A small image inpainting model, trained from scratch: norm groupnorm.
Rows from block 7 of a small image inpainting model, named by matrix and row number. Rows with one number belong to one channel. Each number is 50 + 10 x the weight over its row's rms, rounded and kept within 0 to 99. All counts start at 0.
After each channel's rows are labels from the 100 images, of 14848, where the channel reaches its highest value: "colour at peak" is the nearest of a few named colours to the mean colour under the peak. Only what is clearly more common there than usual is listed. The data: photos of arthropod specimens (BIOSCAN-5M). In brackets: how many of the 100.
# convs1: 3x3 conv (model.decb.0.0.convs.1.weight, 72x72x3x3, each kernel summed), inputs 0-71
# convs2: expand pointwise conv (model.decb.0.0.convs.2.weight, 144x72x1x1, transposed), outputs 0-143

convs1.46:50 65 54 62 69 55 48 61 53 27 60 44 53 33 53 55 48 47 46 37 46 59 54 60 54 58 67 42 53 60 50 50 54 51 67 46 56 63 49 43 50 52 52 55 46 26 44 65 46 33 34 67 49 57 60 60 57 63 36 57 57 53 51 47 62 53 60 49 58 46 30 72
convs2.46:64 28 50 64 50 27 50 38 57 56 42 58 50 74 45 67 50 53 47 42 50 50 69 35 61 53 50 60 50 33 61 50 50 42 59 50 44 44 50 50 56 41 33 66 50 50 69 50 50 57 38 63 38 32 50 57 50 40 64 44 65 50 50 50 50 57 50 40 50 82 50 55 50 55 56 50 34 50 59 50 62 56 44 42 50 60 44 55 50 44 32 41 50 64 50 50 50 26 34 50 54 50 60 46 50 50 60 25 37 46 50 40 56 50 54 58 50 70 65 55 44 54 60 56 50 55 57 63 60 54 50 50 43 39 43 67 50 68 50 67 65 50 33 41
colour at peak: grey (38)

convs1.39:43 57 51 58 42 41 48 26 47 43 51 51 32 50 34 54 38 40 48 54 51 50 45 36 48 49 47 50 31 29 61 56 37 56 44 58 53 47 47 56 64 43 60 58 58 62 62 49 57 35 64 24 48 50 56 62 44 41 55 39 41 46 46 31 44 67 52 62 58 62 68 49
convs2.39:64 65 50 60 30 58 50 32 66 50 38 50 50 50 55 50 37 48 41 50 56 62 42 37 43 50 41 50 65 59 43 58 42 65 58 54 46 37 32 33 50 35 50 46 38 60 59 37 50 58 31 50 28 71 28 50 47 58 41 64 50 59 42 50 50 56 50 62 42 56 55 43 34 45 50 41 75 50 69 48 65 42 59 50 58 57 63 50 45 50 40 62 44 46 50 56 50 60 50 80 50 50 50 50 42 60 56 63 50 62 59 37 50 43 61 38 55 58 43 53 50 50 42 37 47 50 68 66 43 50 50 62 45 55 35 44 57 37 33 39 44 50 44 59
colour at peak: brown (55)

convs1.8:34 53 55 33 47 55 62 40 39 46 45 63 64 64 38 68 44 64 46 65 35 44 57 53 56 52 52 47 56 59 48 51 53 45 44 45 50 22 54 34 38 50 50 45 44 63 56 37 47 60 76 51 36 52 45 62 46 51 33 68 38 60 50 59 49 61 49 38 43 45 42 49
convs2.8:43 55 40 50 50 50 50 50 59 69 50 59 46 44 56 50 50 46 62 50 37 62 54 32 61 67 60 50 38 66 43 41 57 50 74 62 50 40 50 43 50 31 32 40 32 50 37 50 47 44 58 27 50 35 64 56 37 50 59 36 41 63 56 59 44 58 50 66 50 59 40 65 50 50 39 41 58 62 57 62 63 50 50 55 33 36 64 45 39 55 69 50 50 41 42 65 37 50 43 58 50 57 44 69 41 50 42 50 59 50 25 57 45 60 50 50 59 55 58 50 74 46 50 68 55 50 57 50 50 50 39 68 57 50 54 60 50 58 50 29 36 50 56 67
colour at peak: brown (59)

convs1.7:53 65 65 55 57 54 62 53 56 43 32 66 53 40 39 59 37 52 46 46 37 51 56 52 54 52 54 50 49 61 43 25 61 48 51 43 67 56 56 63 47 76 45 56 58 66 62 52 50 31 55 34 54 48 46 64 46 45 38 75 51 53 50 40 60 58 57 40 56 47 40 60
convs2.7:65 33 45 60 46 50 43 50 36 50 45 56 50 42 50 50 50 70 45 56 50 50 57 39 45 50 53 42 62 50 54 59 65 54 48 50 58 54 54 72 57 50 52 60 35 55 43 56 39 44 46 45 30 76 50 63 39 45 43 50 63 50 56 58 44 30 58 63 50 53 50 40 63 56 33 50 45 56 50 50 56 67 60 54 46 71 61 50 31 50 50 54 64 43 56 35 66 41 65 60 50 43 50 50 65 50 54 39 45 73 50 38 53 70 63 38 29 53 38 50 59 62 62 67 67 44 63 44 55 57 42 50 56 45 51 59 50 64 32 50 65 50 65 28
colour at peak: grey (54)

convs1.44:40 56 58 51 47 62 45 56 42 49 41 25 60 49 61 67 54 61 53 58 53 53 51 52 44 43 33 49 47 60 42 38 44 43 57 54 64 61 50 44 59 68 63 50 36 67 39 61 56 57 32 51 52 54 38 28 50 49 45 68 32 39 53 49 58 62 50 55 66 57 43 30
convs2.44:50 50 47 47 45 66 34 38 37 50 50 61 72 65 50 45 32 33 58 42 38 50 50 40 50 50 45 50 50 57 56 33 63 59 44 58 50 44 58 50 62 33 35 50 66 44 37 50 31 40 58 25 33 50 45 50 57 45 44 68 50 50 60 59 61 55 50 50 50 42 64 54 58 66 69 50 50 56 62 50 35 32 56 48 44 47 56 50 64 55 50 63 58 39 50 39 38 50 62 50 50 44 36 50 28 50 55 65 46 66 56 45 36 44 50 67 56 48 50 56 63 58 23 39 41 55 72 50 50 44 46 56 42 68 50 56 50 62 39 45 50 58 64 53
colour at peak: white (64)

convs1.50:42 56 62 32 33 63 52 37 66 52 59 49 38 44 38 42 40 48 56 51 53 49 50 70 47 66 69 61 59 56 37 54 76 58 51 33 62 49 56 53 54 62 46 50 54 52 41 47 62 45 43 62 61 41 45 49 56 53 33 59 34 45 52 56 51 49 48 43 61 74 46 54
convs2.50:34 53 67 39 61 31 50 39 55 36 67 50 44 50 50 54 47 50 54 48 39 63 39 43 50 50 50 50 62 50 39 43 33 60 31 50 53 40 74 46 42 50 62 50 72 37 32 57 68 60 50 50 67 44 43 50 55 50 66 70 56 39 59 59 51 50 61 42 58 30 50 33 50 56 39 56 58 50 40 50 64 59 50 50 63 44 50 40 50 34 50 58 60 59 50 50 45 41 62 59 50 60 61 35 58 42 50 72 50 55 71 50 31 50 50 70 55 65 60 50 56 32 39 50 60 39 62 40 50 42 50 58 56 50 59 50 50 44 29 57 63 56 44 50
colour at peak: pink (79)

convs1.49:34 46 47 36 46 54 70 64 50 42 66 45 50 39 53 43 58 49 41 40 50 51 49 50 46 54 68 59 52 49 51 60 73 53 57 60 55 72 59 57 32 59 48 60 45 62 25 44 59 51 47 50 47 31 62 59 54 51 29 62 50 52 52 50 58 40 37 38 63 59 55 40
convs2.49:50 59 50 69 61 50 47 67 43 50 56 50 58 47 50 57 44 30 50 39 39 34 57 61 56 50 51 61 42 42 54 39 50 50 50 50 50 50 60 57 50 41 56 50 50 22 41 50 50 64 59 71 64 26 43 44 50 50 50 58 53 59 50 44 50 60 54 34 39 50 50 50 64 66 36 47 29 56 32 64 58 50 40 50 41 47 53 50 40 44 70 50 41 40 50 50 57 28 75 50 33 50 50 63 66 53 65 44 48 43 43 58 27 55 50 66 50 50 59 57 50 65 44 50 63 74 38 36 50 31 44 50 50 43 61 56 50 37 58 50 47 67 40 50
colour at peak: brown (49); grey (44)

convs1.2:58 46 27 45 49 49 54 55 36 57 63 80 46 42 47 44 55 59 50 51 52 44 45 42 64 57 60 38 47 34 61 48 40 55 51 39 39 51 55 33 39 29 44 51 34 44 57 51 41 47 53 46 49 48 73 52 52 57 57 38 51 52 57 73 54 50 70 49 33 53 58 46
convs2.2:70 50 55 50 50 41 50 56 65 42 37 50 60 50 69 38 43 42 32 55 37 33 66 41 50 50 57 50 50 50 39 46 61 45 50 54 42 47 68 50 50 50 33 50 50 36 50 55 50 57 58 45 45 42 50 50 39 50 50 42 44 55 45 70 50 50 55 61 50 40 50 55 50 59 44 59 50 50 50 24 36 19 41 50 43 46 50 47 58 36 50 36 57 44 41 41 35 50 50 38 45 38 62 29 39 48 64 57 45 61 50 50 47 57 28 63 43 56 55 40 50 62 35 50 32 31 39 43 50 68 55 44 35 45 50 41 50 54 32 70 67 32 33 54
colour at peak: brown (63)

convs1.25:41 42 51 52 53 47 52 54 56 50 69 42 37 29 85 50 50 35 45 34 65 49 39 53 58 35 51 56 56 44 45 75 51 54 58 61 38 57 50 70 51 52 58 45 39 57 33 59 55 51 41 60 56 45 58 51 55 48 55 54 59 37 57 63 52 48 51 71 59 52 46 53
convs2.25:57 50 50 50 61 50 50 63 42 42 74 67 50 25 35 51 31 40 83 50 50 77 35 50 50 55 64 44 50 46 41 59 71 50 50 50 38 45 44 53 45 58 27 36 50 50 54 50 54 48 32 60 63 50 54 40 56 45 50 57 40 35 38 34 42 36 44 50 27 57 71 50 35 31 48 50 50 46 50 42 39 55 58 45 50 62 45 58 59 50 50 50 50 33 50 55 43 50 61 66 62 50 50 50 30 42 40 61 55 29 46 50 42 50 50 62 38 50 59 50 30 50 50 43 50 50 50 45 44 50 60 50 50 50 50 50 32 44 50 50 57 43 58 41
colour at peak: grey (48); brown (44)

convs1.27:52 33 43 56 53 43 57 59 73 61 65 62 47 45 53 46 60 48 47 48 55 62 63 46 51 72 44 62 53 39 55 59 61 57 49 59 46 60 62 57 48 50 48 60 48 39 42 70 43 41 60 63 36 53 61 59 53 53 46 39 30 43 55 69 58 45 53 60 58 23 60 46
convs2.27:65 58 56 50 57 50 23 52 60 50 50 50 39 50 62 70 43 50 34 62 50 50 50 50 61 44 26 50 50 50 57 56 40 32 42 50 45 39 56 35 32 46 32 56 59 44 58 50 60 44 41 50 46 56 50 60 47 47 50 39 67 60 43 67 63 43 67 50 42 50 67 50 50 47 59 35 57 61 42 61 58 44 22 50 70 50 50 50 46 56 43 41 50 45 63 59 62 58 60 66 42 42 61 50 70 61 50 50 50 41 50 69 32 36 70 56 41 43 44 57 50 42 50 50 55 58 53 21 50 47 50 50 44 50 50 50 50 30 36 50 50 50 70 50
colour at peak: brown (49)

convs1.6:57 47 49 52 41 45 51 49 45 53 75 58 60 29 50 52 62 52 46 38 42 51 50 60 53 37 62 45 41 51 37 65 55 45 47 46 58 58 38 57 45 56 50 33 44 63 65 42 56 54 49 61 56 56 54 63 32 28 53 47 65 35 52 58 23 46 70 65 53 45 46 47
convs2.6:34 40 59 50 55 50 44 61 50 47 42 44 50 47 50 60 60 46 61 60 39 41 50 59 50 32 42 50 68 50 34 60 54 50 59 64 39 50 36 64 34 57 65 57 64 43 62 50 46 57 50 50 61 72 50 59 34 64 60 57 46 41 45 50 50 45 31 45 39 50 50 60 50 41 50 64 50 47 43 39 57 50 57 42 50 62 58 36 30 50 54 42 59 46 55 45 42 50 65 63 59 63 44 31 50 45 61 29 43 50 75 50 50 56 56 50 36 55 60 44 36 37 45 61 44 50 50 50 40 61 53 57 25 50 41 42 61 50 47 33 50 77 68 73
colour at peak: grey (73)

convs1.51:66 66 44 57 58 49 53 66 47 50 61 40 40 29 64 54 59 42 45 48 50 52 31 63 52 54 52 68 38 49 42 65 51 43 56 39 51 65 52 47 57 55 70 52 35 63 57 61 50 51 24 57 63 41 67 41 50 48 63 41 53 48 50 51 55 51 59 50 61 60 54 32
convs2.51:55 50 34 23 41 50 48 36 50 33 33 32 71 50 40 38 50 60 44 50 50 50 50 77 62 50 37 53 73 53 50 50 50 50 50 39 58 50 64 42 64 50 61 50 50 73 38 62 47 48 39 34 60 50 67 37 64 41 50 59 50 72 40 29 45 41 58 50 58 50 60 50 50 59 50 56 50 58 50 50 43 50 55 37 58 37 52 50 57 50 62 62 32 50 61 50 39 31 50 63 35 47 55 39 42 71 62 39 42 45 46 50 50 57 46 55 53 37 50 56 50 43 38 50 62 50 50 39 60 59 25 40 50 57 50 50 69 36 50 50 42 50 53 50
colour at peak: grey (38)

convs1.41:41 47 58 54 35 57 52 43 39 46 35 45 37 56 34 51 53 52 59 70 49 67 56 52 57 48 31 48 63 53 61 62 61 52 56 51 35 31 58 39 67 37 54 53 67 30 49 43 56 45 60 66 51 48 46 68 54 47 43 62 45 43 69 58 53 54 51 55 46 56 52 70
convs2.41:57 59 50 56 36 37 50 50 58 45 34 61 44 50 50 50 50 54 57 56 38 55 45 59 69 61 57 38 26 50 50 45 63 46 50 41 45 31 29 50 55 54 41 42 58 67 58 57 50 55 44 53 36 50 47 66 58 50 48 35 50 61 50 50 45 50 50 50 46 50 50 46 35 40 50 42 46 50 34 77 67 50 44 50 61 60 56 50 50 80 50 50 50 27 65 50 58 50 55 63 50 76 40 50 50 56 24 37 50 50 60 60 42 47 50 40 50 54 65 53 68 63 45 66 43 42 45 39 40 62 39 43 50 50 41 39 50 24 42 36 50 43 59 60
colour at peak: brown (45); grey (41)

convs1.12:54 52 51 61 44 66 52 44 40 35 53 63 48 43 58 51 38 45 39 49 55 46 25 60 40 44 62 40 22 48 50 51 52 59 46 42 53 55 49 39 45 21 51 53 41 46 53 56 43 53 32 35 48 49 58 45 61 59 58 42 66 54 51 49 58 57 54 48 36 79 51 57
convs2.12:38 44 41 50 44 59 50 50 42 63 50 50 43 50 70 79 45 50 55 61 62 35 50 45 50 53 55 50 50 61 55 60 54 30 56 71 50 50 50 50 60 34 62 55 39 43 44 33 50 44 50 38 41 42 50 45 50 50 57 54 35 40 33 63 62 60 50 36 50 60 56 65 67 50 31 56 50 50 50 45 50 38 50 59 45 59 50 64 64 27 28 54 59 50 50 58 39 58 50 39 40 52 59 50 50 66 37 50 68 48 50 50 50 53 36 31 35 56 54 53 68 55 46 50 37 58 39 68 50 68 46 50 29 58 71 31 38 50 54 53 56 50 50 56
colour at peak: brown (48)

convs1.13:45 51 47 65 41 41 42 48 33 48 56 61 39 52 66 67 55 58 67 48 52 61 63 43 46 57 36 35 26 31 46 52 38 51 53 56 52 56 60 34 65 51 55 52 57 52 82 53 49 49 73 43 52 50 61 52 59 43 48 51 50 38 41 52 58 51 52 58 61 60 43 55
convs2.13:50 50 50 39 54 34 50 37 42 50 50 50 61 57 31 60 50 50 57 50 42 60 56 58 36 41 34 43 35 62 59 50 43 80 50 66 60 80 30 38 56 50 66 53 44 55 50 50 50 35 53 56 50 43 46 62 53 45 44 43 62 61 41 45 50 50 50 50 36 50 50 50 38 34 56 45 72 37 50 50 50 30 50 39 57 58 43 57 31 50 38 50 43 35 43 55 43 50 37 34 50 60 33 60 50 56 50 47 57 56 64 65 50 38 50 38 50 36 72 50 60 56 29 61 50 46 37 57 60 47 46 62 50 69 50 35 59 45 50 55 58 33 47 50
colour at peak: grey (41); brown (37)

convs1.64:44 55 48 51 44 54 41 58 57 64 40 60 45 72 49 45 52 34 57 74 25 58 47 47 51 61 39 39 57 45 57 55 50 27 66 42 49 51 45 40 61 49 35 54 56 45 56 20 37 55 54 67 42 50 37 48 56 52 54 50 40 47 42 58 43 46 45 41 57 48 49 32
convs2.64:73 43 50 64 34 58 34 42 50 50 47 50 57 60 50 50 56 50 50 72 34 50 57 44 50 68 59 50 70 58 40 57 42 56 65 34 47 44 50 70 46 43 39 41 31 38 50 50 64 38 42 28 50 45 44 40 59 55 63 50 50 61 48 50 50 61 44 50 61 58 45 59 41 50 39 55 60 41 50 46 41 60 50 60 62 62 58 48 54 50 37 57 56 62 36 50 55 50 40 54 50 50 55 69 69 55 46 34 33 54 50 50 50 23 50 34 36 65 36 46 46 33 40 60 45 56 50 50 72 29 59 55 62 50 37 50 57 50 68 56 50 50 57 54
colour at peak: grey (72)

convs1.29:47 44 65 48 77 50 57 53 41 58 44 56 49 64 42 50 53 52 47 60 26 62 63 42 59 44 39 38 41 52 62 30 43 50 45 52 50 32 51 41 54 49 65 44 52 48 65 53 42 49 68 42 68 30 52 55 40 40 48 72 49 58 43 41 43 63 54 55 59 38 54 45
convs2.29:38 31 59 63 54 38 62 45 50 50 44 42 50 58 50 34 42 50 68 50 58 59 58 50 61 50 37 38 56 61 64 50 63 50 42 50 50 33 50 43 31 66 41 59 50 57 50 62 76 50 61 50 28 62 53 37 50 50 50 29 65 50 47 51 50 44 36 64 52 50 50 60 52 50 25 39 74 60 59 34 62 26 50 59 54 50 37 43 50 39 37 50 58 54 50 50 50 64 36 45 64 41 24 39 59 60 38 53 50 50 66 56 70 43 71 42 57 50 35 50 55 57 50 38 49 50 50 50 40 57 43 50 50 48 59 50 50 50 50 50 58 50 43 39
colour at peak: brown (30)

convs1.45:63 42 68 65 40 57 54 62 46 47 50 32 42 60 60 53 56 50 68 51 37 65 40 52 56 48 56 57 46 50 57 69 61 42 52 56 58 51 48 38 54 57 45 41 64 44 41 41 51 69 41 74 71 52 49 57 40 34 44 50 30 56 54 49 32 52 51 49 53 70 51 48
convs2.45:37 55 50 58 41 50 82 50 50 37 41 64 36 38 57 31 50 63 50 41 39 50 54 42 42 50 53 50 59 43 40 42 40 50 62 68 42 33 59 43 56 41 55 49 50 56 41 50 58 67 42 50 61 50 43 44 54 65 57 68 60 50 62 50 68 50 46 37 55 50 67 50 50 57 58 56 35 50 50 66 43 50 56 50 50 57 69 37 50 68 42 37 49 50 39 27 57 50 45 27 43 50 50 50 53 41 50 59 55 50 30 43 58 50 60 50 41 64 38 47 46 38 50 55 63 50 58 50 63 61 64 46 59 34 56 61 50 43 68 50 64 56 77 37
colour at peak: pink (90)

convs1.57:48 53 61 49 56 53 58 54 48 42 25 49 65 28 51 54 41 58 42 49 49 46 51 60 50 46 41 32 61 65 48 50 54 28 50 58 56 51 54 40 53 49 64 49 29 37 61 57 30 45 36 79 52 49 38 33 42 47 57 40 53 44 48 53 50 55 41 45 60 42 36 43
convs2.57:43 67 36 68 50 59 50 37 65 69 31 67 60 60 70 50 55 45 50 46 42 50 60 61 45 50 44 83 63 42 50 57 56 39 39 59 50 32 57 60 56 30 45 50 50 56 58 50 54 50 60 50 57 59 61 50 33 37 45 36 39 50 50 61 59 42 66 50 50 50 55 45 43 57 50 50 40 62 50 36 50 60 50 46 43 46 55 31 45 50 37 50 50 50 45 50 36 50 50 44 61 39 50 42 34 39 45 59 50 68 71 28 33 50 46 64 46 36 50 53 50 58 58 30 60 64 50 50 50 65 56 50 55 45 50 60 34 57 50 59 62 50 47 69
colour at peak: white (90)

convs1.68:52 56 33 47 61 59 69 54 67 36 47 54 53 54 55 50 43 46 38 42 43 43 61 49 49 34 58 59 62 34 40 59 55 40 49 49 34 64 46 63 36 43 39 50 46 60 26 77 59 52 47 40 40 53 57 34 49 58 54 50 66 58 48 40 44 42 36 52 61 61 54 45
convs2.68:52 40 35 62 50 55 68 57 65 50 64 50 44 27 60 37 43 45 44 50 57 37 50 50 43 61 43 44 50 48 50 50 44 39 50 26 67 39 55 68 57 50 63 50 57 45 54 31 35 50 50 50 68 59 50 50 59 70 58 38 48 58 50 42 55 44 50 57 56 41 62 50 50 50 50 38 42 54 57 50 33 57 50 73 31 50 58 61 46 36 50 50 66 50 50 50 50 50 59 58 35 44 50 50 50 45 36 72 50 33 60 50 36 36 50 64 57 50 66 50 50 50 66 36 73 72 67 61 38 50 59 41 50 64 38 74 58 50 50 45 41 48 58 50
colour at peak: white (62)

convs1.66:44 54 59 29 31 37 39 57 66 50 28 52 51 46 44 63 42 64 52 50 50 52 71 46 48 62 45 40 55 55 28 53 51 50 49 58 52 39 47 24 51 56 53 51 39 29 50 69 43 40 60 61 57 47 42 55 52 50 47 40 44 50 46 58 50 49 47 33 63 58 35 58
convs2.66:60 46 36 50 64 61 39 42 50 50 41 64 50 55 74 63 71 68 47 66 58 60 43 56 50 50 53 91 45 40 56 40 56 57 46 50 50 50 50 50 41 62 55 37 50 50 68 46 50 63 50 50 59 50 50 50 42 59 42 50 39 55 50 44 44 50 55 50 58 41 60 37 43 38 59 59 50 61 50 34 44 28 50 47 50 60 52 50 30 50 29 50 50 35 34 41 39 44 50 50 60 50 40 50 50 65 60 50 39 50 50 50 50 55 36 50 55 35 57 64 50 54 26 44 59 58 50 38 53 50 28 56 50 58 60 32 64 50 40 50 32 57 40 33
colour at peak: white (72)

convs1.24:48 32 55 59 46 62 40 48 73 23 55 52 60 64 54 59 37 57 57 33 49 49 55 56 54 47 59 33 54 62 52 58 53 51 50 49 67 44 54 56 45 70 54 34 58 55 28 27 46 44 44 54 51 49 41 47 47 48 37 63 47 57 35 61 58 40 37 53 51 47 46 58
convs2.24:50 59 50 50 66 39 63 60 50 61 63 55 73 64 50 32 71 50 52 50 50 31 60 39 55 59 50 44 34 50 60 64 50 39 50 50 50 46 50 36 46 67 50 45 44 32 41 68 64 73 59 36 61 36 50 30 42 50 67 63 50 60 61 65 50 50 44 57 30 61 58 61 41 42 54 27 72 42 34 50 50 64 59 50 59 55 50 50 45 44 67 37 50 57 50 46 50 50 50 40 55 50 45 45 50 39 44 52 34 57 50 65 64 38 48 39 39 39 43 43 62 45 59 50 39 50 44 50 62 59 39 47 50 54 45 65 41 62 46 38 42 59 43 45
colour at peak: pink (70)

convs1.67:49 49 43 56 45 47 46 57 43 64 51 38 56 42 55 63 22 38 61 25 49 47 58 47 57 43 41 54 42 53 42 55 36 48 66 67 47 62 49 53 38 53 39 45 48 45 51 66 48 48 47 35 33 64 54 53 48 51 54 61 46 26 38 45 50 48 40 71 40 70 44 49
convs2.67:45 46 43 25 61 50 50 35 42 50 35 36 53 36 76 50 50 37 44 54 50 50 55 63 41 56 50 46 33 56 50 50 58 47 50 46 50 63 50 63 56 50 61 50 50 50 50 53 40 31 50 61 45 69 20 65 50 45 55 50 57 43 50 44 32 43 50 50 48 52 50 57 62 50 70 50 46 50 41 75 50 50 50 53 50 51 41 63 47 53 44 37 36 26 66 64 62 68 35 42 62 67 50 50 61 50 36 61 68 29 50 42 57 56 35 59 50 50 50 65 50 64 64 50 62 46 59 38 50 58 57 60 67 39 50 44 37 43 46 50 50 45 60 45
colour at peak: grey (64)

convs1.40:50 60 51 72 54 47 46 54 49 52 48 47 56 38 66 66 29 42 45 39 58 54 54 44 75 32 40 61 46 60 46 47 44 50 49 57 65 63 57 53 57 47 52 62 58 43 51 54 57 58 18 37 46 66 52 49 49 47 48 46 53 42 57 42 57 57 45 72 49 57 40 67
convs2.40:30 50 60 37 57 68 50 54 34 45 35 56 50 41 32 50 37 50 45 61 50 50 35 50 50 50 56 62 40 40 50 41 45 47 60 50 43 61 57 41 59 42 44 55 30 57 28 71 40 59 50 22 43 62 54 43 41 42 50 50 64 54 56 41 55 46 40 50 60 63 54 44 63 50 50 44 55 36 50 50 46 44 50 50 65 50 41 64 50 62 40 47 58 73 50 40 50 41 39 45 50 65 50 42 47 50 60 41 69 50 42 50 61 43 39 64 57 34 48 34 64 59 50 43 58 38 79 38 40 55 50 68 63 59 50 50 30 36 56 57 59 50 61 42
colour at peak: pink (81)