{"arch": "unet", "model": "image inpainting model", "dataset": "photos of arthropod specimens (BIOSCAN-5M)", "train_examples": 97500, "image_size": 32, "crop_scale_min": 0.7, "horizontal_flip": true, "translate": 0.06, "task": "inpainting", "loss": "l1", "norm": "groupnorm", "activation": "relu", "weight_standardization": false, "widths": [48, 96, 144, 192], "blocks_per_level": 1, "block": "bottleneck", "attention": true, "upsampling": "pixel_shuffle", "init": "kaiming_normal", "residual_init": "none", "optimizer": "adamw", "lr": 0.0019, "beta1": 0.9, "beta2": 0.95, "eps": 1e-06, "ema_decay": 0.999, "magnitude_pruning": 0.3, "steps": 20900, "batch_size": 384, "epochs": 82.3, "lr_schedule": "cosine", "final_lr_fraction": 0.05, "warmup_steps": 620, "weight_decay": 0.04}
Rows from block 2 of a small image inpainting model, named by matrix and row number. Rows with one number belong to one channel. Each number is 50 + 12 x the weight over its row's rms, rounded and kept within 0 to 99. All counts start at 0.
After each channel's rows are labels from the 100 images, of 14848, where the channel reaches its highest value: "strongest on" is what is common among them; "patch colour" is the nearest of a few named colours to the mean colour under the peak. Only what is clearly more common there than usual is listed. The data: photos of arthropod specimens (BIOSCAN-5M). In brackets: how many of the 100.
# convs1: 3x3 conv (model.enc.2.0.convs.1.weight, 72x72x3x3, each kernel summed), inputs 0-71
# convs2: expand pointwise conv (model.enc.2.0.convs.2.weight, 144x72x1x1, transposed), outputs 0-143

convs1.48:68 76 63 52 64 72 48 52 34 75 53 57 58 64 61 41 54 62 56 47 48 45 41 58 36 48 75 38 35 53 47 48 46 49 52 66 53 58 51 53 33 57 65 62 64 61 25 38 51 69 40 43 64 59 40 26 43 40 51 41 49 50 55 46 45 17 36 46 48 39 56 40
convs2.48:50 42 50 64 45 38 34 50 54 35 43 61 34 77 65 57 50 50 50 50 50 33 64 50 39 58 58 64 38 50 51 32 40 50 69 57 50 50 59 37 50 34 31 34 50 50 33 50 50 69 57 56 38 55 50 50 71 50 56 31 62 53 29 43 36 72 55 54 50 61 50 50 27 79 56 31 54 41 33 50 66 50 44 50 29 50 52 50 62 44 76 27 55 50 54 31 55 42 39 37 42 41 50 50 50 45 69 53 29 50 39 40 57 66 24 43 50 59 14 44 59 50 31 54 25 42 73 50 36 62 41 50 50 28 50 31 46 50 41 50 50 42 62 62
strongest on: order Hymenoptera (60)
patch colour: grey (52); brown (27)

convs1.18:52 69 51 50 47 51 45 53 74 58 69 57 48 57 47 63 63 49 45 39 60 35 53 54 46 72 22 52 45 43 44 56 53 45 48 47 37 45 62 71 45 60 85 40 45 58 53 59 43 42 47 64 48 65 51 29 30 13 47 59 49 23 56 50 43 61 60 45 46 53 37 55
convs2.18:50 50 73 50 50 60 42 41 43 50 50 58 50 50 54 50 50 50 62 40 50 52 44 48 50 35 41 40 61 51 31 73 50 60 30 62 63 57 62 64 50 29 31 39 50 26 50 32 41 50 32 50 59 66 50 42 50 50 40 20 50 58 50 50 60 38 34 50 50 38 74 50 50 58 38 59 40 39 16 30 61 50 50 36 50 50 42 34 50 41 50 68 73 50 50 19 50 50 26 64 32 50 58 53 50 34 58 50 68 80 55 37 56 50 50 63 50 24 44 42 50 32 59 50 73 69 56 65 43 45 41 42 61 65 52 70 36 50 40 50 50 26 65 48
strongest on: order Hemiptera (39)
patch colour: grey (54)

convs1.53:53 46 39 38 23 50 52 47 62 57 45 44 46 63 47 61 76 35 48 48 51 66 45 52 55 61 43 62 64 30 45 44 52 39 57 30 61 30 30 62 60 60 50 45 42 47 57 68 60 12 32 42 57 54 56 45 58 45 49 45 45 23 61 49 39 78 60 54 51 60 41 52
convs2.53:46 50 62 34 59 37 50 55 57 54 50 45 50 50 20 29 40 50 50 50 50 70 52 36 61 27 42 40 50 50 52 50 50 50 50 55 50 53 66 61 50 62 50 42 32 71 35 50 50 70 31 50 54 46 43 36 48 63 50 50 57 50 72 50 58 43 61 54 39 62 67 61 37 29 50 47 50 50 50 44 50 50 62 45 45 39 38 35 34 69 29 72 50 73 55 50 53 50 42 50 38 66 50 66 50 50 71 36 62 76 47 37 69 57 16 50 50 40 62 26 39 31 46 55 69 76 50 49 50 62 58 45 60 94 47 40 60 40 66 58 50 39 60 59
strongest on: order Coleoptera (46)
patch colour: brown (55); black (33)

convs1.1:61 69 45 44 71 47 27 51 26 63 42 43 35 48 30 42 61 62 41 52 57 73 54 57 40 58 53 34 57 50 34 36 50 43 70 63 57 79 46 40 39 34 51 48 53 43 42 45 64 58 33 42 41 54 74 37 33 58 53 49 53 44 45 52 37 45 27 44 56 30 49 39
convs2.1:50 41 46 70 50 37 78 43 50 29 59 50 58 54 50 62 50 50 50 50 50 44 37 42 47 63 40 38 50 50 58 64 31 50 62 72 35 38 41 50 50 46 50 40 61 26 32 50 50 36 50 56 31 41 33 50 68 59 58 40 68 59 24 69 24 50 50 39 50 67 41 42 71 57 35 36 50 35 50 67 50 50 42 53 42 50 29 36 55 47 45 27 32 38 63 50 39 66 50 65 40 36 52 46 39 35 50 20 50 50 50 50 32 50 63 50 50 40 43 34 46 65 50 38 27 57 50 50 26 69 20 50 42 56 40 50 23 50 53 59 28 50 50 50
strongest on: order Hymenoptera (47)
patch colour: grey (37)

convs1.44:64 44 48 47 47 65 49 55 51 42 34 42 69 46 69 23 51 52 52 54 41 60 41 34 56 59 65 51 63 56 44 40 53 49 44 33 89 44 57 43 40 57 23 53 57 38 36 49 50 60 57 28 51 41 61 38 55 51 69 50 51 54 71 56 59 42 19 66 62 49 59 56
convs2.44:69 47 50 67 36 50 50 50 37 26 54 59 34 55 59 55 60 50 53 32 50 50 50 27 59 40 50 44 54 65 39 56 71 57 50 39 37 47 28 36 72 50 50 50 54 50 67 59 64 40 45 50 50 50 50 61 39 61 32 31 50 50 63 17 33 30 64 56 52 50 50 39 60 50 58 32 44 45 50 71 37 46 62 67 46 68 58 50 33 43 67 68 50 58 43 76 50 63 50 65 50 46 28 58 50 40 44 40 34 37 43 34 44 44 55 50 58 66 33 29 34 55 50 65 44 28 37 53 50 33 50 42 19 65 50 69 67 50 58 50 76 50 41 37
strongest on: order Coleoptera (49)
patch colour: black (51); brown (41)

convs1.47:59 53 54 55 50 57 31 46 38 69 38 52 57 60 65 47 57 44 50 62 58 36 54 69 64 63 81 29 48 46 61 66 55 58 41 60 71 51 62 40 37 42 58 65 62 63 48 41 71 59 49 50 65 57 27 45 47 38 59 43 37 41 46 21 41 52 32 40 31 66 49 43
convs2.47:50 50 50 50 50 50 50 37 32 50 62 50 21 72 50 61 50 50 53 50 30 33 59 48 68 45 62 50 22 54 50 56 38 44 55 39 50 41 41 50 50 28 30 40 34 50 50 53 50 70 36 50 54 50 43 50 50 50 50 42 28 55 36 42 50 31 63 49 50 41 50 50 26 80 50 25 26 50 26 50 54 50 50 55 57 50 57 45 50 67 50 37 34 33 50 30 34 50 32 41 54 39 50 59 41 54 38 56 28 64 29 32 72 51 29 34 50 60 25 50 39 45 50 36 45 66 32 25 50 50 50 31 54 32 58 39 50 60 50 29 45 50 38 38
strongest on: order Hymenoptera (44)
patch colour: grey (42); brown (37)